Weights of a small image VAE: encoder layers 12, 44167 training examples.
Rows from block 4 of the encoder of a small image VAE, named by matrix and row number. Rows with one number belong to one neuron. Each number is 128 + 24 x the weight over its row's rms, rounded and kept within 0 to 255. All counts start at 0. Numbers have three digits each.
After each neuron's rows are labels from the 100 images, of 14848, where the neuron reaches its largest size: "responds to" is what is common among them. Only what is clearly more common there than usual is listed. The data: telescope images of galaxies (Galaxy Zoo DECaLS). In brackets: how many of the 100, against the usual share in percent.
# gate: MLP gate (encoder.blocks.4.mlp.gate.weight, 512x192), inputs 0-191
# fc1: MLP up (encoder.blocks.4.mlp.fc1.weight, 512x192), inputs 0-191
# fc2: MLP down (encoder.blocks.4.mlp.fc2.weight, 192x512, transposed), outputs 0-191

gate.335:104137126139128164143118174096136085107123143114141146088182149122150149135160142128118135122093113117126139085119137110134137169097188139086116130133159146100132155099118106105137128108094074138110117132125134137121122120116150059167120115129114150113110121147097147096157126145156139133141099140170084107122129164137116125117165120161157152136091130089134093150094122130133112124143144126141129119143155110212103099101122128116161158115155115132096107163125117138102170094142154143128111074138149126123128153097117112101114132100144089127111121158129163161120181110089084135
fc1.335:155126156084150116124164111102143180144119102147101134138108150109134137109091120171135059163110136128091106100152094099110163137136115141170117133117145139149163102141121147133094103133120112100128145100149137093134114142117159200128158153130168112120106139156175107125109120148149104096108136136116092139138129144165095096123087101145115126151167145098097157148097119109163126158110085114159133113135096096108128127140111129149117127170119139139125125067155151138149121112101124130111164117149088170140134132161175129184156159126129106116172126126122116098152130143111118127
fc2.335:114143127088102127121119097135137071109116127189124159133120083153097125126104128151182154109153153122125135141134104167127102118135136160104080094155147157118129073121128126101128098125114122102105112107183076145116107135110166144123133121143112108167135179129127121104104112127125135134101113115105084130162108170119109147137110163134136132124125108149123138149111147156126123164106150111114113076112161148077116132107148133137104105128121113124149055136106129129144091120124109141139123122131115096098125116136124103153054132159091155146138120140190126140157135102109185117
responds to: edge-on disk: yes (27 vs 5.2)

gate.463:120131118121124126130129175138113098131145127125090149161154112114137099115089120138121147138091097076144160111111156148109153154131130148126107130128141153198119186160111137144140104111091111147113151133121175121132136112167084116135141122142137160155125160087129125111124121135164117115060146116146149092108109134102126135150155110158175124137131115105124151160093093112144116115137115125141113168128118117129090114122123092161139194121102127089089127144116154120146139098130130122120095135110109126137176131135121131115075186123129153182149136140131101195109142125166108083
fc1.463:163147149096143133126132079112128143126130151088161101100107167096104118166171154110166133138149155104089124182089101128128086126140139115178150160100130120133150135150138133121102126126157134109165139120114084132121128142140135108142101133133140087046117105121159138122122131120120134115224120135142097147136151158144128129109108130125115073141129121128118110068089113124107128151145119113146133049139131127145138159127108153113100108118136121152144108120132137118123128121133122098134115118139179126127118128125129072132131131113129067139119124113160113119142158136106161075
fc2.463:147129094113109157119176083140126097147137106141122165145125094111125111126127144129127116145103143084100129119145142132118084153130130111121099152106123116108080126139154118115114099133142118107138128143124165122173144103156107108130133103151151140198145136142126121158146112128155171136142096129136130134131145137151145150129095105113127127120106133157128148170142142116159116101128153135110148158136101120109099100106122101171122168110089110096138123182142098103116170145114117112122144069133194149173125125143131128137128143132106226082168164082129167142112145128122137085
responds to: shape: featured or disk (70 vs 30.5); edge-on disk: no (55 vs 24.7); spiral arms: yes (42 vs 18.8)

gate.40:155148132145121133138108123098157145135154112131122073124160159136119103116132099155097126100123092086135125135154109145085149079112085104170128114116150114083121127124116139136114132122141091156097143127102133126100130138148119127128135146124134096164103087124111151108094127145112097134154152175157171093134132117117133123118143111119047103114107147096102116175189087158138129121138151152101152156112110123147108126075167112188122096174116155137132152125089155132121117140093111141127089157089129112128139155112111117113158155120094159102132154130155137164118162123110109146
fc1.40:111124137109124109116125088119141132103131096143107213107139137138117121136113097143138138150155134106106172156120167098150152159128098122099123115118116123098116137113158118111130147148158149096140084123164131107157125150146147146119126125106101137097170092139099126149140122134155095125187155145134156062096127127145131104138101136128138099087157107099113116127128138092135122138108113106162124102146142110176137169114131126170120110145111147120123119132124124126113104119102148161116167140123133159166091133129120119099147174140143109109156147060161143202114153142109062153
fc2.40:150115159164131105124146178137180179136104138111142105110111138128114124155140132055155146082126133093146148146124137108098183113163149136099177127144134103131142127137132102100161108094131121073136148162127159138088110164157119115179140128176141123151118095103116132123058129107157128135157121139150106161164130149115102124142101149139078141158125133123125177106139126174135125146125117135142140131114129127151118100121157094104083146142147092139114162145124177136139108117170157113116138122085131108155123107110123088139132125100110119100106150159102149126125112146134098109
responds to: shape: featured or disk (60 vs 30.5)

gate.443:125170153142155118141117126111125127144153113130150121129093148114150138115114128115127102122092160190129127122131083156144149103155104138140153161114099201136153114150126113130131085115099146095105128105137183189126116142116132139129100109161097121094110109098111147150116147131111119131121111097157126152130169109119107098124100136118107154111126154107135164110111140144120111119137149129124164131116119131107115161128099149095054094111149148180141119101153092129100073116132147167107145148116106108141135145173114121145141123141115171159110059133143115077116069147148131146
fc1.443:102116129100184103118153170115100115121125064187169116129129115112100121136151095071129086185159130121136177142111150133085111158108102102145083122159138137159111098143120130141111158116126100159136085108122130108172128205140105152098151147107161104122139166120123151124159104123175129152081141150134132166141126143171139115103080173149143121136090128147136121139105127120091117120153104128136115114129128147111114137108122160142110132129148104128151124138127136093129112135148162106113102096155130163139171146131138128095153127131135143154141106141110117140102142133144111088
fc2.443:129122145165151130143124162133128134155146118143122112118146109131094133166132135199141112100119123120122120124078134146116123097105097112133141125117130119159142153162118134140175113151152147121110117140095117144149133143124084105166166139137111081106156142091136084173085173103123143064136109154139141108150131112123138127128103150106163157113114115134093122107082127141111106158114162091128121102157142102146120131138126136102054130194102134132133151104148131123103067148133095092088132130083116128112092107108147128149114092159109151158131101148139166137120163100156117139
responds to: edge-on disk: yes (25 vs 5.2)

gate.169:103122120185126125133105141107156096104134134093114135031149150130138178119127151121121151164141109164113178135120148127132150108166133141154124115113146148105139167117147140163113138147144120130139150093139163125145101145105106136122122142109138149113134146150137180124143126105119095119102147142137115133119135108151078087115124062118100125112129096155118148152111116118124151157098119111127133148109141148163145118144099083148126120150124165138105198116158106121111163169138155116121137121143136150158159142164118082139106156103103091103143084153073119110151141128149155089
fc1.169:137120122139136112129147132122179143151086107112169101172151129143107153148119182142135104128131123148132173131112124149113109104151103119129125153121126125164139117122087130184153125141148098078142138134146112120124171123141143110171142118114178107063157113151157074118137117111138128126130159093114136129152146109138128140120113107134132141187116167182142098088129149118129146134113128177123100133150136122103134095144159130133130163111173098105124154154112150119081104110150136085118179133107126126156135098115119116166131171111157130141126148141166192093165104153152109124
fc2.169:143149117118124088138112121118121187118110152175089135105149127120173077123134101118166134141090108128132132152132094149122117125127115108152172144178094109103149094107105128105117143127089141139076139120120088175136108130119130079154148138113095115128122086159141097100148113114105125155168149144159201142099128148158110084097120110091124106099114128125091153129161135108150098117158165130134126096121110093081124141105125137147143136159124113158126127147121123166165132150109109091146102148138148087115104102133135133132131114082124090139145098108109073143150135118125108145
responds to: bar: no (31 vs 12.9)

gate.33:119141150102113146141153197137134105137111124108081153157185197129149111144106138161107144151075134148142124132136030117134122112130126125139151129147124135161118166139121110140118177116105104115130150135143125122115176152125092118115116143143124155087118092127121126157125122134127132117126130122133168123131137109119106153106143085151083125148116157114120115145142155132143086128141124144125148192147096111123121125118141120121102190123115114122130142157125133119160139125128138140144136136138152105138150146124080148119069085144139150164137131152120171127136138127147033132
fc1.33:125143115132147128132104139124108129153121151123178147139101122161153125135081111082116133122147168170135070146146143140153111098114133119133163139131122128156140147161140122145122095148132109097127108130130191146139169111093125150138109123136144118115133144107123137142095140146037106121096140108141094134126130118125111160116096108071144148119143122122121126167116160127059135152129142160076094113144121118096177157094109093097104107126153140131126166101154144138144148155121131112126131099101096176107130133111142107112129120148115144124136109123162117121146066134135207118
fc2.33:130148138164122129112148158116150133150137078107113129087158195134087136098128134118157112115124111084148125174108143142081124136148102126105152119160124125137156119062129130126100119176094118145142123111120062115177169139113135118092178149166109111144102112084137140093099152152131131129134104086157164114132120141155091137122112153132146115117123122113111084113110139108134152107171124151153127075131108140123162094137123121137126147142112136123135106121163112100095130123115115117119110117097114152117128161156095117108111160117140103139129136180173078144121117120150066136
responds to: edge-on disk: yes (33 vs 5.2)

gate.505:129155137136140155119144074133061117096128146061198129129108111103115115127135120139132116135147094108149114142126166127113108117116154148098122118112113110114138158204123127128136115121169104146146127134100107133127165121148121112133093154127120110125088128135123115112112118125108095124093149137180095133123109163143155136128131146117126141129145068146127115172103117156146139140128133084138122109137148124115188127138150089122163145134116138116115114161127133109152164091121120101150123109109119136112037126082173102101133079108136063160128124113152095142122126123125121103
fc1.505:135123116111103151116129027150103140136123124135113084155138120126102121143148142149150162135097098168144115113166083117120172092146171136157163124116143101185106124175127145120123121121150132136172139102066088149117113117154179108126111144136113140074140107126115113151093116111158116132096123121117119134115139144123119128121150124141071103122137139135117160123129126147111112139134125144111108182130118143149095102089115132120173139100102113123133181167128123141118073117123121124143142133125140121133071127097137083128104082127123108111113157131127136193103142141138113144
fc2.505:120102115128124147125149150142126181143144120140093116109129165094184127117153162129107125160100181127143122141154106178129122091150183126119183143137085154124098119108136096159158153138138138085152114153103110168139137117140128127119163149087122137100124100139120144134095149130134172140195105120163079132171109132164137159109132115110085122129163133128124131083142100108112133125146137110087152113123140121128124105150153116157119089097132141155144126108128089122144177168156134142150133081134101124163139105138133129153175140142119132129155133131154101128101077092117096132
responds to: edge-on disk: yes (27 vs 5.2); roundness: cigar-shaped (25 vs 8.1)

gate.242:109139117132127136117076135169124125132127105120171116107175116102131082120105206091102113166138124143108093181148119118133158108116126152128121131121155160136113156099142120126144128111120123140144106104179182181154119177137134108118112127123107124112081099145124165144153158144125149134123124130116161110140132132118134121146163111131108130136111109103115149160145158118116138095148140157139143121130140135137102165171126095137123109095127128152106123038101123130098103126131109133129074140109128178106138118144135109165121127086156112152135152135091085172089082120137102143
fc1.242:093116126147092118130117111130122146094136130137077100154167127070137131148149138137120101091118125108138115176162119114130158121077122145107137120124142134155120162142148102112129124096092184119154150124116133178125133130123100096144152152147079128134120095090125127103190096118126135125193138134150155092135113130149090160127147118121108156143113107099144146045139103144126135133109143129105154161130134127177051127129092102100128095143153134136139122096108158118131167152129156138127109113126150132134140136150154129119144171121135152099138127132117159119127125093138192138
fc2.242:126142092092159145172162139157140113159112102096114135115113142150114144126153114138135136147118084139106116112128200128150177155148135127160150127143145121166107127121136081158097106135170074157124130133101119124136129129138151120142128130120088149160151169123144138107098133102185101168124135144138144129115127130106143108146126107119109132106158123116133100125122136110134145099104100168130085071161127187149125117128153132082167192116083110121145101091115096101137075118116105103102091109105139134076128109131129126141097136120111142114137126117117096110159137152149080115
responds to: roundness: round (52 vs 20.3)

gate.223:135119113091113129137128097159108133128113115174135141151144141121149116164145075093147141125148170187116140151119056136086121099130126123137148115111148127149161156145122132172144134111141128125122164110097116121139143120145110130122122116132138098136128110113129115127127143136108162133086167123142168114160140140141130106155138085115175104135138088154145158129128100147121146095136135163075075101113142171100118149141142132086132084079195131129102107151150193133109129141128091111128167139081145136108111149132096132142150091117114172116142103157117127172092157127132118122
fc1.223:117144129087145145121101139099105055122071097107097144153129130116148127126123093136124119128118105147097098140143163120130115158158114096127120122105128154099118149133152103059129132143151150143137133107145131130104119105136063169101149133147136131132098133123128116119130151119137146135124113113147132142140126125119150082140136134164087154140155114141098154117139150111174113163180129157134161082136119153155137115093086121151116082105135093156094093102156070106150132125184090177137138123113175116069126111119117099090153157111122140116127156103089141118128119114137114147
fc2.223:132104129164136132090126165108170142133088120095130075083136142162122112132120155109126180138114120111122132103097132105115117119136161152168110110091144156157146124150101161143116110127147109157126106130122062136160163142108160089112116180117120124098119102085127145159099157129089117139109152094146108142121102172127158163140137108102137123133123159144118174155125151152123116118114176149104134164097106138122099141116103167155120188122111143131106119133153182151100168126116119118118167146143112140113124114149125107137104102172111170096182127112153131107140162115111122118
responds to: edge-on disk: yes (32 vs 5.2)

gate.351:163128152111118160144123146141116107125095151118143130105080131103122132145133145097138119119169107066099129134130150110136090119122162125114055125101147105168115143081129105097139142135121124158153148112102105096126133090138088109155156123130138136189133153192164124138143132113128114115151115142132142115091102114098109134143135146117140099125126095155120125118160111097143159111087154131144093114111155108120125123167143109114189152165099113139108137156129127106135134137106102080142115119112113134103112103099177143109192095102142099167151179130101119170148137106118110107
fc1.351:098144116108132110099135105130149149122173148153130140144115120144144150124150143115120155132081163206141107132169093150124131143127123133183178158141108153102146088174156138120124131153159136113121124104158178138119102158121151143146120104156141135059137119090105155115143117147114171137137107114129086160114165142159139124126114131130088126132122169090134142122126153147116115158151131143127141117142113103161128141103085148130081101083165145126165111091117107133118101117117148163143131148131131115169161135124118110153096155160125169086107126150121153086124136144146112189
fc2.351:143118116177101097075150085154137082124092168138113066107068134109149124182128098117121118126118095107163162094179098125155110097145133142145121149140151106114181095125108121100100114151103141135149123090099132136106153126110087101108192125165085147103104140143116149146113145139110114163128145137118151112132102114106132113129148094135128120164161126141118144130168128132115150159122092135132132137130135136126101145160137107118152097160145142153129124111126141110140153142119156127136103104125076137132111171107133110140192140085155138124144114103100109126097136122134162086
responds to: edge-on disk: no (50 vs 24.7)

gate.305:140113129126148136117143083140062138134160143067147113116157090099136107124137091128138086138121116121173133110135150140131101122109127120152137114111125093127122144147124144156136133102127096089159139118098133165156110147129186118103175123115136117141090101110131148092161155094120111133172135166153115119114134124104122081142119156111134136174129136154099089151070126121116149106112157136124076104147114138108120143124107118095139177137134102119126145115091128092185115155097170082131148103101101138149122093121117095123133100153141124113136111147131139095141120093158060149
fc1.305:125137108137127176125120178127141101138153133090162166101089134141097165106083118204121143071131159111145156083142118123124117080164127077083148100123141148167097119095098139107164140117142110156116086175162162131112122121140095150125134115142139117116126158142132156156144075096171145132107109128141104134171141147135126152139109123169117128144111106122127104136156147130127110174122138143144115166137141121124147092118147193159128136130132111122116121153138126142130133131098144132145121144150130118165108121138116111128102084121162163124120132123112167127098101113168165166
fc2.305:126107093107115156143108156113121128153164127099106154122085125112097132139118088102123145106123128151119132122118142128143105138102149156145094131121145134149128147127117118168099109143132145133164188128116141178122132107125165150115115140151117150106168165131110138070111130100122113167119109163131142134157114128066119134118084073120153177161073133102097152147145099111141183144111125114119137110135129103128138126148168097145141165107068146129104152101107132109125128124093147124114154117122120120139150135117100100121114170052093111118159116111195156164144115142138136114
responds to: roundness: round (42 vs 20.3)

gate.416:098131136144123168102116153153121131146118144135062126204165118126164129112099134125133166102095123181132137111144112121155161151152170118118143130172148128130106163123137136090100176161106140082107151127153174152129135107120149137111126121136096143125133108137106117146143159127117168145155151132138130090138149126153084167133135119149110125137133193151133110140165134141125118135133116136119118207114124096125118121101131099136117119129122136111130117159131113135145096121115158153157158158143156131133110152125110153152096100158099216075145156115124138124110114140153093133
fc1.416:137124120136131156123143140129091143125107151135117066105113165080110133126156099115115131117125163076114136145109133124105121111163128135093097160132145055081118150158104117173147134104127135139145140151109109112107131142133100121140150162105129154156100097156119121103135135143147157105142159157099114137119079116106175115132199117158142117147115101122129112108121116102148112111137118083108168178112141142142101130142165165129139167143158128123070109163072110136163160171157109148115129107171115091128158107107124131130121152102145087147157115110134097115117141106120134110
fc2.416:138136104133154132137167088107118139168118150086133158127123121122137132129110131133138105113123116162117149116180135102155149146118162153130140109103128125130135129131108152115157088225116130105110138143121158135105095118151139145150195109139122116106122141150133109110151109168153128160153117135116126144053116110076137138118105170129063116130157143129128134148142139130142117142129130104135140159073151111120116120108121127113135126114117130120082094102091149196135124105127153143134138136103122108125088137141141114131097128119173153120134150113127102114025104103124149115
responds to: roundness: round (54 vs 20.3)

gate.447:131114125081154139122110093153165097135062101063122080120109146149127099100099136088142116105106085128123131133161067121115110130149095131136121106114172097084129151128101119100152123118144101105104150132146123129126102113107090135089136119173139096147107147108133112101181155120129119134101155147153128132099123152136094149097116115122098113139166129141142132143154125131119112161110139123167113132133118157147149130152153150110103101103122152162131137124128185129094115161124102093152155116124117150150185130100095148097121068119092125170156128103125131117101114163105117147
fc1.447:098113119142139175111144099135092158115160172144098164122146107122111082130120167152121151133157127132111148108091116134157133099136104128172114171132116137119130093143125094132116141151159148145142112114145098138109110140120127152149128112138166135116136096095095142146146136161141106143136116142174098146112113117137106109109118078123126086101187121175129142152101095147122138157080128145122104090128142145094191112150171153137111134111102120120174098095132133126130112109105060107122080134141121129143158111129102160113062119134132163122119156071120090153110124123115141131
fc2.447:147135133136132105148146148101128117155122091127106075103162108157136133169124131089130164154159121101151142135139093140152139128142133162133182146170172145081153129155123142133138143133127134131101175170114148125124120145177129111089121125162141119136132085105189091101109131097136081149100124164122136115149133097168100091146144103133158128116148117187110150141117161136137119126119168133128155133141158092126124168101129085153095155090139119142148150148101129131157119149132149114169086115160140142129086141174120133111153102092142105136150142099177125117109142109153104146
responds to: edge-on disk: no (51 vs 24.7)

gate.189:134122095096135112113113153129136084142104131149154073158145127102131134121148105124074100147124118123146110209127121145095139092128161153164198142130139144136130126086114127128126128110042125109128132121153161113119154127152138142131141138122165133123106105138159155173120127145151115101130125149124105134127144120103125132136070123148139128128163121115142143127142146125102128119157134149097149110131147121084128135122122115170103120114189124168176151086143168124133131123141140116154126127121123139158140131166118132159120179130127126106130157164126092166135060126126175070
fc1.189:138119166118107110134133057147105123117123121113108163118116182128084139108138121149142139100186114130118128173112098161097138074147170143146141135140123130137158102141082141110121160093155135114119135122119072144112113126120101111113098131141112132158125136099099112116098108076118112137087128134119189118131109111108148151118132142145145118138106133131099116139143133106177099108139118117121143111133108067090101161124110168161130160159103154158128158133155145142116155157131142118143107157124146115117122146163103121114092120126134229145135121121139143164144081111120126113
fc2.189:113159134143153090116125169136130126113146110090151178085133117162129142155123126127106093133141126110133137119151196135124115101133104112150135128133124138168154046128116119139129115128154170128107116115109112122105106150103069100106168105131165145131163120107154142168112139124127160118144109127134176120139126122133127140112079152112147161108141118127148103117112102142155151101128127117138108073102161158129146144107118095079070146137132125156157124081143093111099090131117139110104159117085149153124151120145176116121161165131154152163133086147142082145112119144144111098
responds to: bar: no (33 vs 12.9)

gate.428:148145158062156109146132161135085111110126105078150147150082093123111116134115119065118151120156076068142093119111165120121114103128140114170125112136130113127147143117108113127147099114133121143120087122120121131126157151148064118146108140119134123109115159126156128123130116131116112120126117151146167114122114144102129090159090117102140137107116129149130115121102104153133167153096139124159111110148148149124182121147116114123087115175148119142102109093121155120126130111127107117115141119149202143138122112143126117135130150143129074158159119167137129139130114151137194042
fc1.428:131135124195127158139149065144137155148107116139090130129145127086116134130164158188131117127132093179129185039156101134139121121119133154109115127125122110120107090109139138123139147128106151115144127102066165144122096120135193149123150115148138128145158088131122098092122137120155175133160121126097120119109146114123135121153126162116124138115135121139116128114121163143139127119108121126150113167116145129138141139098115135143189130149120145131117141140141089122111174135112127139105126150133116135138113132186135143153183123138142190121108141107127136113109143116120042134
fc2.428:153100139136113169102135105116133140107123103127131142101133207100146105145148157166143085142148130144088160100145074137122130111137110163144065125112105107105099091145132100151131089128133116124165138166169150116141142113139143116129118119153115124148097101145109142089146136097149153107142157156160150158143102161179135166092138101121110090135153107145112112096123110108170165101171118134154147130122114123104154135131138131138132134123099165111137125111123064139128099123136155153145153091111103102149120135151128106118155066114119129166136130111131140093173151106133085141
responds to: shape: featured or disk (61 vs 30.5)

gate.156:094125197136126131112065111098131154181142119166148133127108125111130112077117126081164092154086131136107122083169111102151146087117128148077137119148150136156140112132131135115153133145132089130095142139086121124148153124121158095127106109132113137117107117116145120112109104104124122142119139118169145140169125167123143140159126144139100139123116151147155135127161077169082120144156182155096134204126137170153114105174140126092137134126124137120134100143103143160131154130152113132095130082105093101112139110122171125084153115125089126135120138142123128138145149151120125162
fc1.156:127152152090099162097146124111141103113104142108106193118094127108118094171164131092127099139140162109125136178133138095113122103086158090089121092115113132177074125105181149161120131163103158146109154114115141126123159098139139144150140103084143125169094130130143101093154099167128133145144119111135090112141112115144142113122131154068188137096137133136123133087129167104125119118112165147133101119124128133146157126139144179127100098123128094113109105125146065126169137114152130115108118133141127110151136107094128129161143131139130123073136139112158110107128135162140106133
fc2.156:101111165141165152129168129125112136142115120095060099120105139153137103110153161150110170107122128113107101159125139163135151135101121125117136139131127141133144192148127149149124140104108131133106119138157102151069119106150143095129148134136116119138127148133146177116103169145140104134161094139087128117145136159157102116146123123112060125108154131106134134034115129134132118150190135138134072150103112118144073169151124138117106105149131131157132125162151166084153152159122142122136110122132131149123100134132176112099138148148150099175134125151113142174141123125152113128
responds to: edge-on disk: no (51 vs 24.7); spiral arms: yes (43 vs 18.8); bulge size: small (27 vs 7.2)

gate.404:132125117184119155123100082109139216119115092112103110093118136105112131125153133077097103156141133166129124148137119119145151111106139120164092123117108138150133144132142109136109120142123139105132104138125130121125165164156167156119121124142116152101109103113109112124094154136103156135116136146102101149143075156122126117086121128134107138106121147135134144125146112115106094122134131132136098188105121138096062110133109135098136112101102115138133071085131108121143124162094126130089129138114120154146091130077116120117128117139164143141129093094122086085120133147102190207
fc1.404:123138189087122115122148105153133128140094168145124099105121145164133119135090145199158106152129134118111108091112113113133134159130094123101100132133121123117116104160106129145137093131164130084109143118129157142143149091118121116118111156119074182118117136095130124126125123141151125131071094122151133147119131147102092141101102099143109116129143093193129107135067111156162142136140114103135140093109112105144162125066106135169130127129106142129159151135138164126133048109101135121139107145147110129092131123195101143120111117107127121150151092084131139121157120126112144141
fc2.404:133155144123107156125118148128133123140105132133129155099145111066105136131124163099118117154138158124110189112150056166144107140124101105170142104123153112110123166115122093149111139148093115126115107142064102100153103133152156109140110088125144130118141084106106095155136081115098136134094123102140091147125136107096100140121135145119111139138099124120147138133115100108106133090142132132118126164132139123131141126133156118200191126122151102101128072097094109117156101136136156142127158131101171115172138116127134140132172124095143081099122141097115177139077118115131128119
responds to: roundness: round (48 vs 20.3)

gate.252:128145110158101155133138143107158173124120136099165076099141136108122133152129122091165142127129114139101128132166153123110076114081117147127116138149129117159136127131116139111136136083189156147167152129100122145144159131108126118080155153101095120134116159144169161065133134171139134148125112137104159167117138135122152154117158137154114137136106120165141192109151120126096131116107137125131118162114150126158139131165138148118110135118149136137098192166126163115141157094152091144119122135098112096145114113132088128151120086153107154142130121185126154104087104111169119173
fc1.252:119161114102178119160104101093130112151097147153136114147118116129129132146156097142158158137110152144114113124131174126112153144157127106165118128159126054110130125148145115119191137094120126114143133152133115142139157125103141151134108135123179153163140166090092112131128096119164118165117122180131109137127098140128103085131127101102140111169124092094123119179101169154125109140114118100107123082162119116139161140130155150112133155120106173120152090094163130111124120141134105139167184108092142181093138124160156125113114146113133125139096136146100143130082164126156118155
fc2.252:138110165161132118118149114146128138114191099101147101093114135126147165113120167120110120140141183109151134124120123163164074130117090145147106145179135089083126143163092134106100111120139128120113154162169112124142133158164134145116144138115102144133127112139163131122112148127079107112116113120149127163140144130107143149143127142160105163149105132061122153148139123098095075103131173157134110217121146122108157146170118115102173095114150139135117137180120153146142125146151117087161112139135146130169134108134121124153091130120120155132153116134158138132095109128108157130
responds to: bulge size: small (27 vs 7.2)

gate.39:149137174110116172152147122131114147165126101140154099166111145107135144136140107108142150103130138148109158132137117160155126100112132137151141081136136124165108141166128150150106072124124126136127098183127111126132121152147157117135103126160108143139104088163162148175091159114097133120133153177118132140141108114123138104135151132157097165143160100146119136099104110089087152130189127137155148095183123133130117119163114119181179107114147129104133125136129123163116181133093098090115145120162111123143066166140106119140153126131100105136099122148104119108117086103157165141
fc1.39:127082155109095120162111128115110132124142113133071191145081186095146122156104090177105098143115146118143125137155104061118115108130148132160151154143136109147138098121096150156110111119123145124146164109133105115129166148118102119138136097114136123147121149130127149166112120098093139151122128155164071144118128081129112125137079116098154133150139128160110123095122157134115096146126132094136123086185117136134155177114122147097152168093157121126139134139182136122121156101128134125108158143161122118093092105099084141130139145137151166130131177105135145150121134097123123115
fc2.39:134157167145141118139146136073160174147102101102140110150148110139143126167105159129120108147130116125124126125129138168064130110113137181102146121098111122121145120136124129138114116137113167120093101105152111083092122118132117117135125152130108102130090113142139142198139094090135148123217140099119094101173097112117133131144121131149121139121132084095088081137108143100095134102135142129107130068148114108169149125112139148150119093148132112094079126109181140111135152135137113117161088136149133152146125125085166133164113127127171133112110125139102132149133144148102139151
responds to: shape: featured or disk (61 vs 30.5)

gate.199:140140117140119079123116184144133131097135123106123126156168107136136166136179125120136141102138138082150086135095167132097120151131140133129104154140119150125115157126116115076104129139134143136135133130141149161118163106137079119124117156123102134120104190134125151086143172149130165120194138125116176104107120164101137127131166110159103135095126097117146121150138148104114125106156155108111137111149109137165127133091128130118127123142093162153100117111096118151113104130110155128104088118135161148118146137167112112148087178125104094072130140138125140176164156144134047122
fc1.199:161127144144141140133136145126112108123102113212121140127088119116098138148119167150106100125164124132106128190140117125125106163125154125153122123136140140140166148093150112117124144140113127162132083154110114163148102153109108084133114143125158120106106101118096117196115073087105148153170107117092100117118114133150126155105115110129154164159141174118139124092140140139151124134101118132126130138133135124118121121106134116159096118116128146112157065116137100135101245128135093162102096140112113138132135095143091116116108130125113119088124146112118110108143103117117160127
fc2.199:142117125103157111136140131108130115108098154081140153155120105138151150137175105081118136131109107125138143108131139115140165158126140146180129169128144160096135091157138095092116105129098119127118081114058144126139123120147155158138127125160101128120179148134132121033139110140143119126047147131114162121148151141126131114131137133131101135127143206113132143137157141142153161128139129158134086151131146135140153130131111116116155167130108162092121044113113127131112128130090130150148116136139143132151092136150176164136126102127121132140126115081125142149144115141134101135
responds to: shape: featured or disk (66 vs 30.5); edge-on disk: no (54 vs 24.7); spiral arms: yes (45 vs 18.8)

gate.232:138134116137151104139147141143156171137119178190066130163061099160094181163114141147130116130129134115115115115148141107124110090091144153165115152181137114115119107123083134148108118124106153111150153165118139165094112128075115136136133106130142142130202176158137125145095119090116149089153111103113073130139151126168116131128127120105140131126160121122109149102129101143124108154126115129105091123108097131130188114150113139118139126133145105164081155135123170139153124117124134129144166128093077142113133127144120145135113155117132099107133148141152136114126138156110151088
fc1.232:117136096139107182149130089135158144146131122137076139135096119169145123128135139114139128116108119105115162100167139141101133146114134125098108117086122143083146155114147124154126123113147100142139121148140169089102144111101093116133148120157074167115102148102122093121096139108120122185145128134132143118095095148160149133157143090175109138099116125133149149109091162126155119092124110102106114106121146095170177146149103124092103126104135075147123115176134124170106100091108136151136113119124112135125121134151117120103131139100110121091119134140090089198154164125125080176
fc2.232:093167160108117115120102160137145105121123109177112137128203097146119153147142141138120172120114132124134169086129153114148161132092170134113033176150138153099097113115114115117144132138118149113156126119126125169131124104131158118148132157116142099138070126123144154118096145114061138107151157125141096120138116138152138084098145140121120112118120142152135085163121108109140150164122140134149137081119109109111106131146140108127107124160099132078128100126127135131109139153148124108112148094164121101150143123141140118147133161122150160149052126112127139114164086128142097137
responds to: edge-on disk: yes (32 vs 5.2)

gate.203:123127120090182120129098132133158134110112116126151131130132154113146090125132172076150130117113107123161129153137156146125158111147129125129124139140139160153145144100154094115165146132110142135110110113136144185153134161151133115104092151130103149139116135097113148102111135128139108153106161154073151117122128126122114140082167147120107103125147110120100098145136134109129184087162130137146136135129134164154099112164133101152120151114125101189113117149114098105114104141112113124128137134145139128102110083103126105105154149139126092104144149153121144173096164125116011187
fc1.203:123114108135113113125170102128087122104116122144127101081070094106172123151114141140128180123110131166090174138138139169138123138125106123116157114123137132152179125128155150129151110138116154124130175159089109128161153115133153096116102111137158162135137102098120133110117130104116094133117097142154175091110099100092102123136127152141125110138108099100182127131127161144137094135128153129133141118157120118138122121122142118185139111142160101119110116124122115180089156091131166123105113127163147121102151137152143163083099113168132120085116172043123131119130125142123174115
fc2.203:125105124095135153160131174128138158148163128124131146182163121103110118141131135108120162120129141149143125105125197116151143140118142137162100145123112122173114118133142133105152086105110114136112109136104160083148122112167133131097164086158123107135132135129159087081104116129071127109152142104117101160127110126148119100131141115142146133140103129139113108158151129152134120109127114183116108148136169155119149151102168082127122186099114128157097075154138151103121080114133121146121158121151161105124115114101136096080152154067112098111134130076160135140143089159144102117
responds to: roundness: round (47 vs 20.3)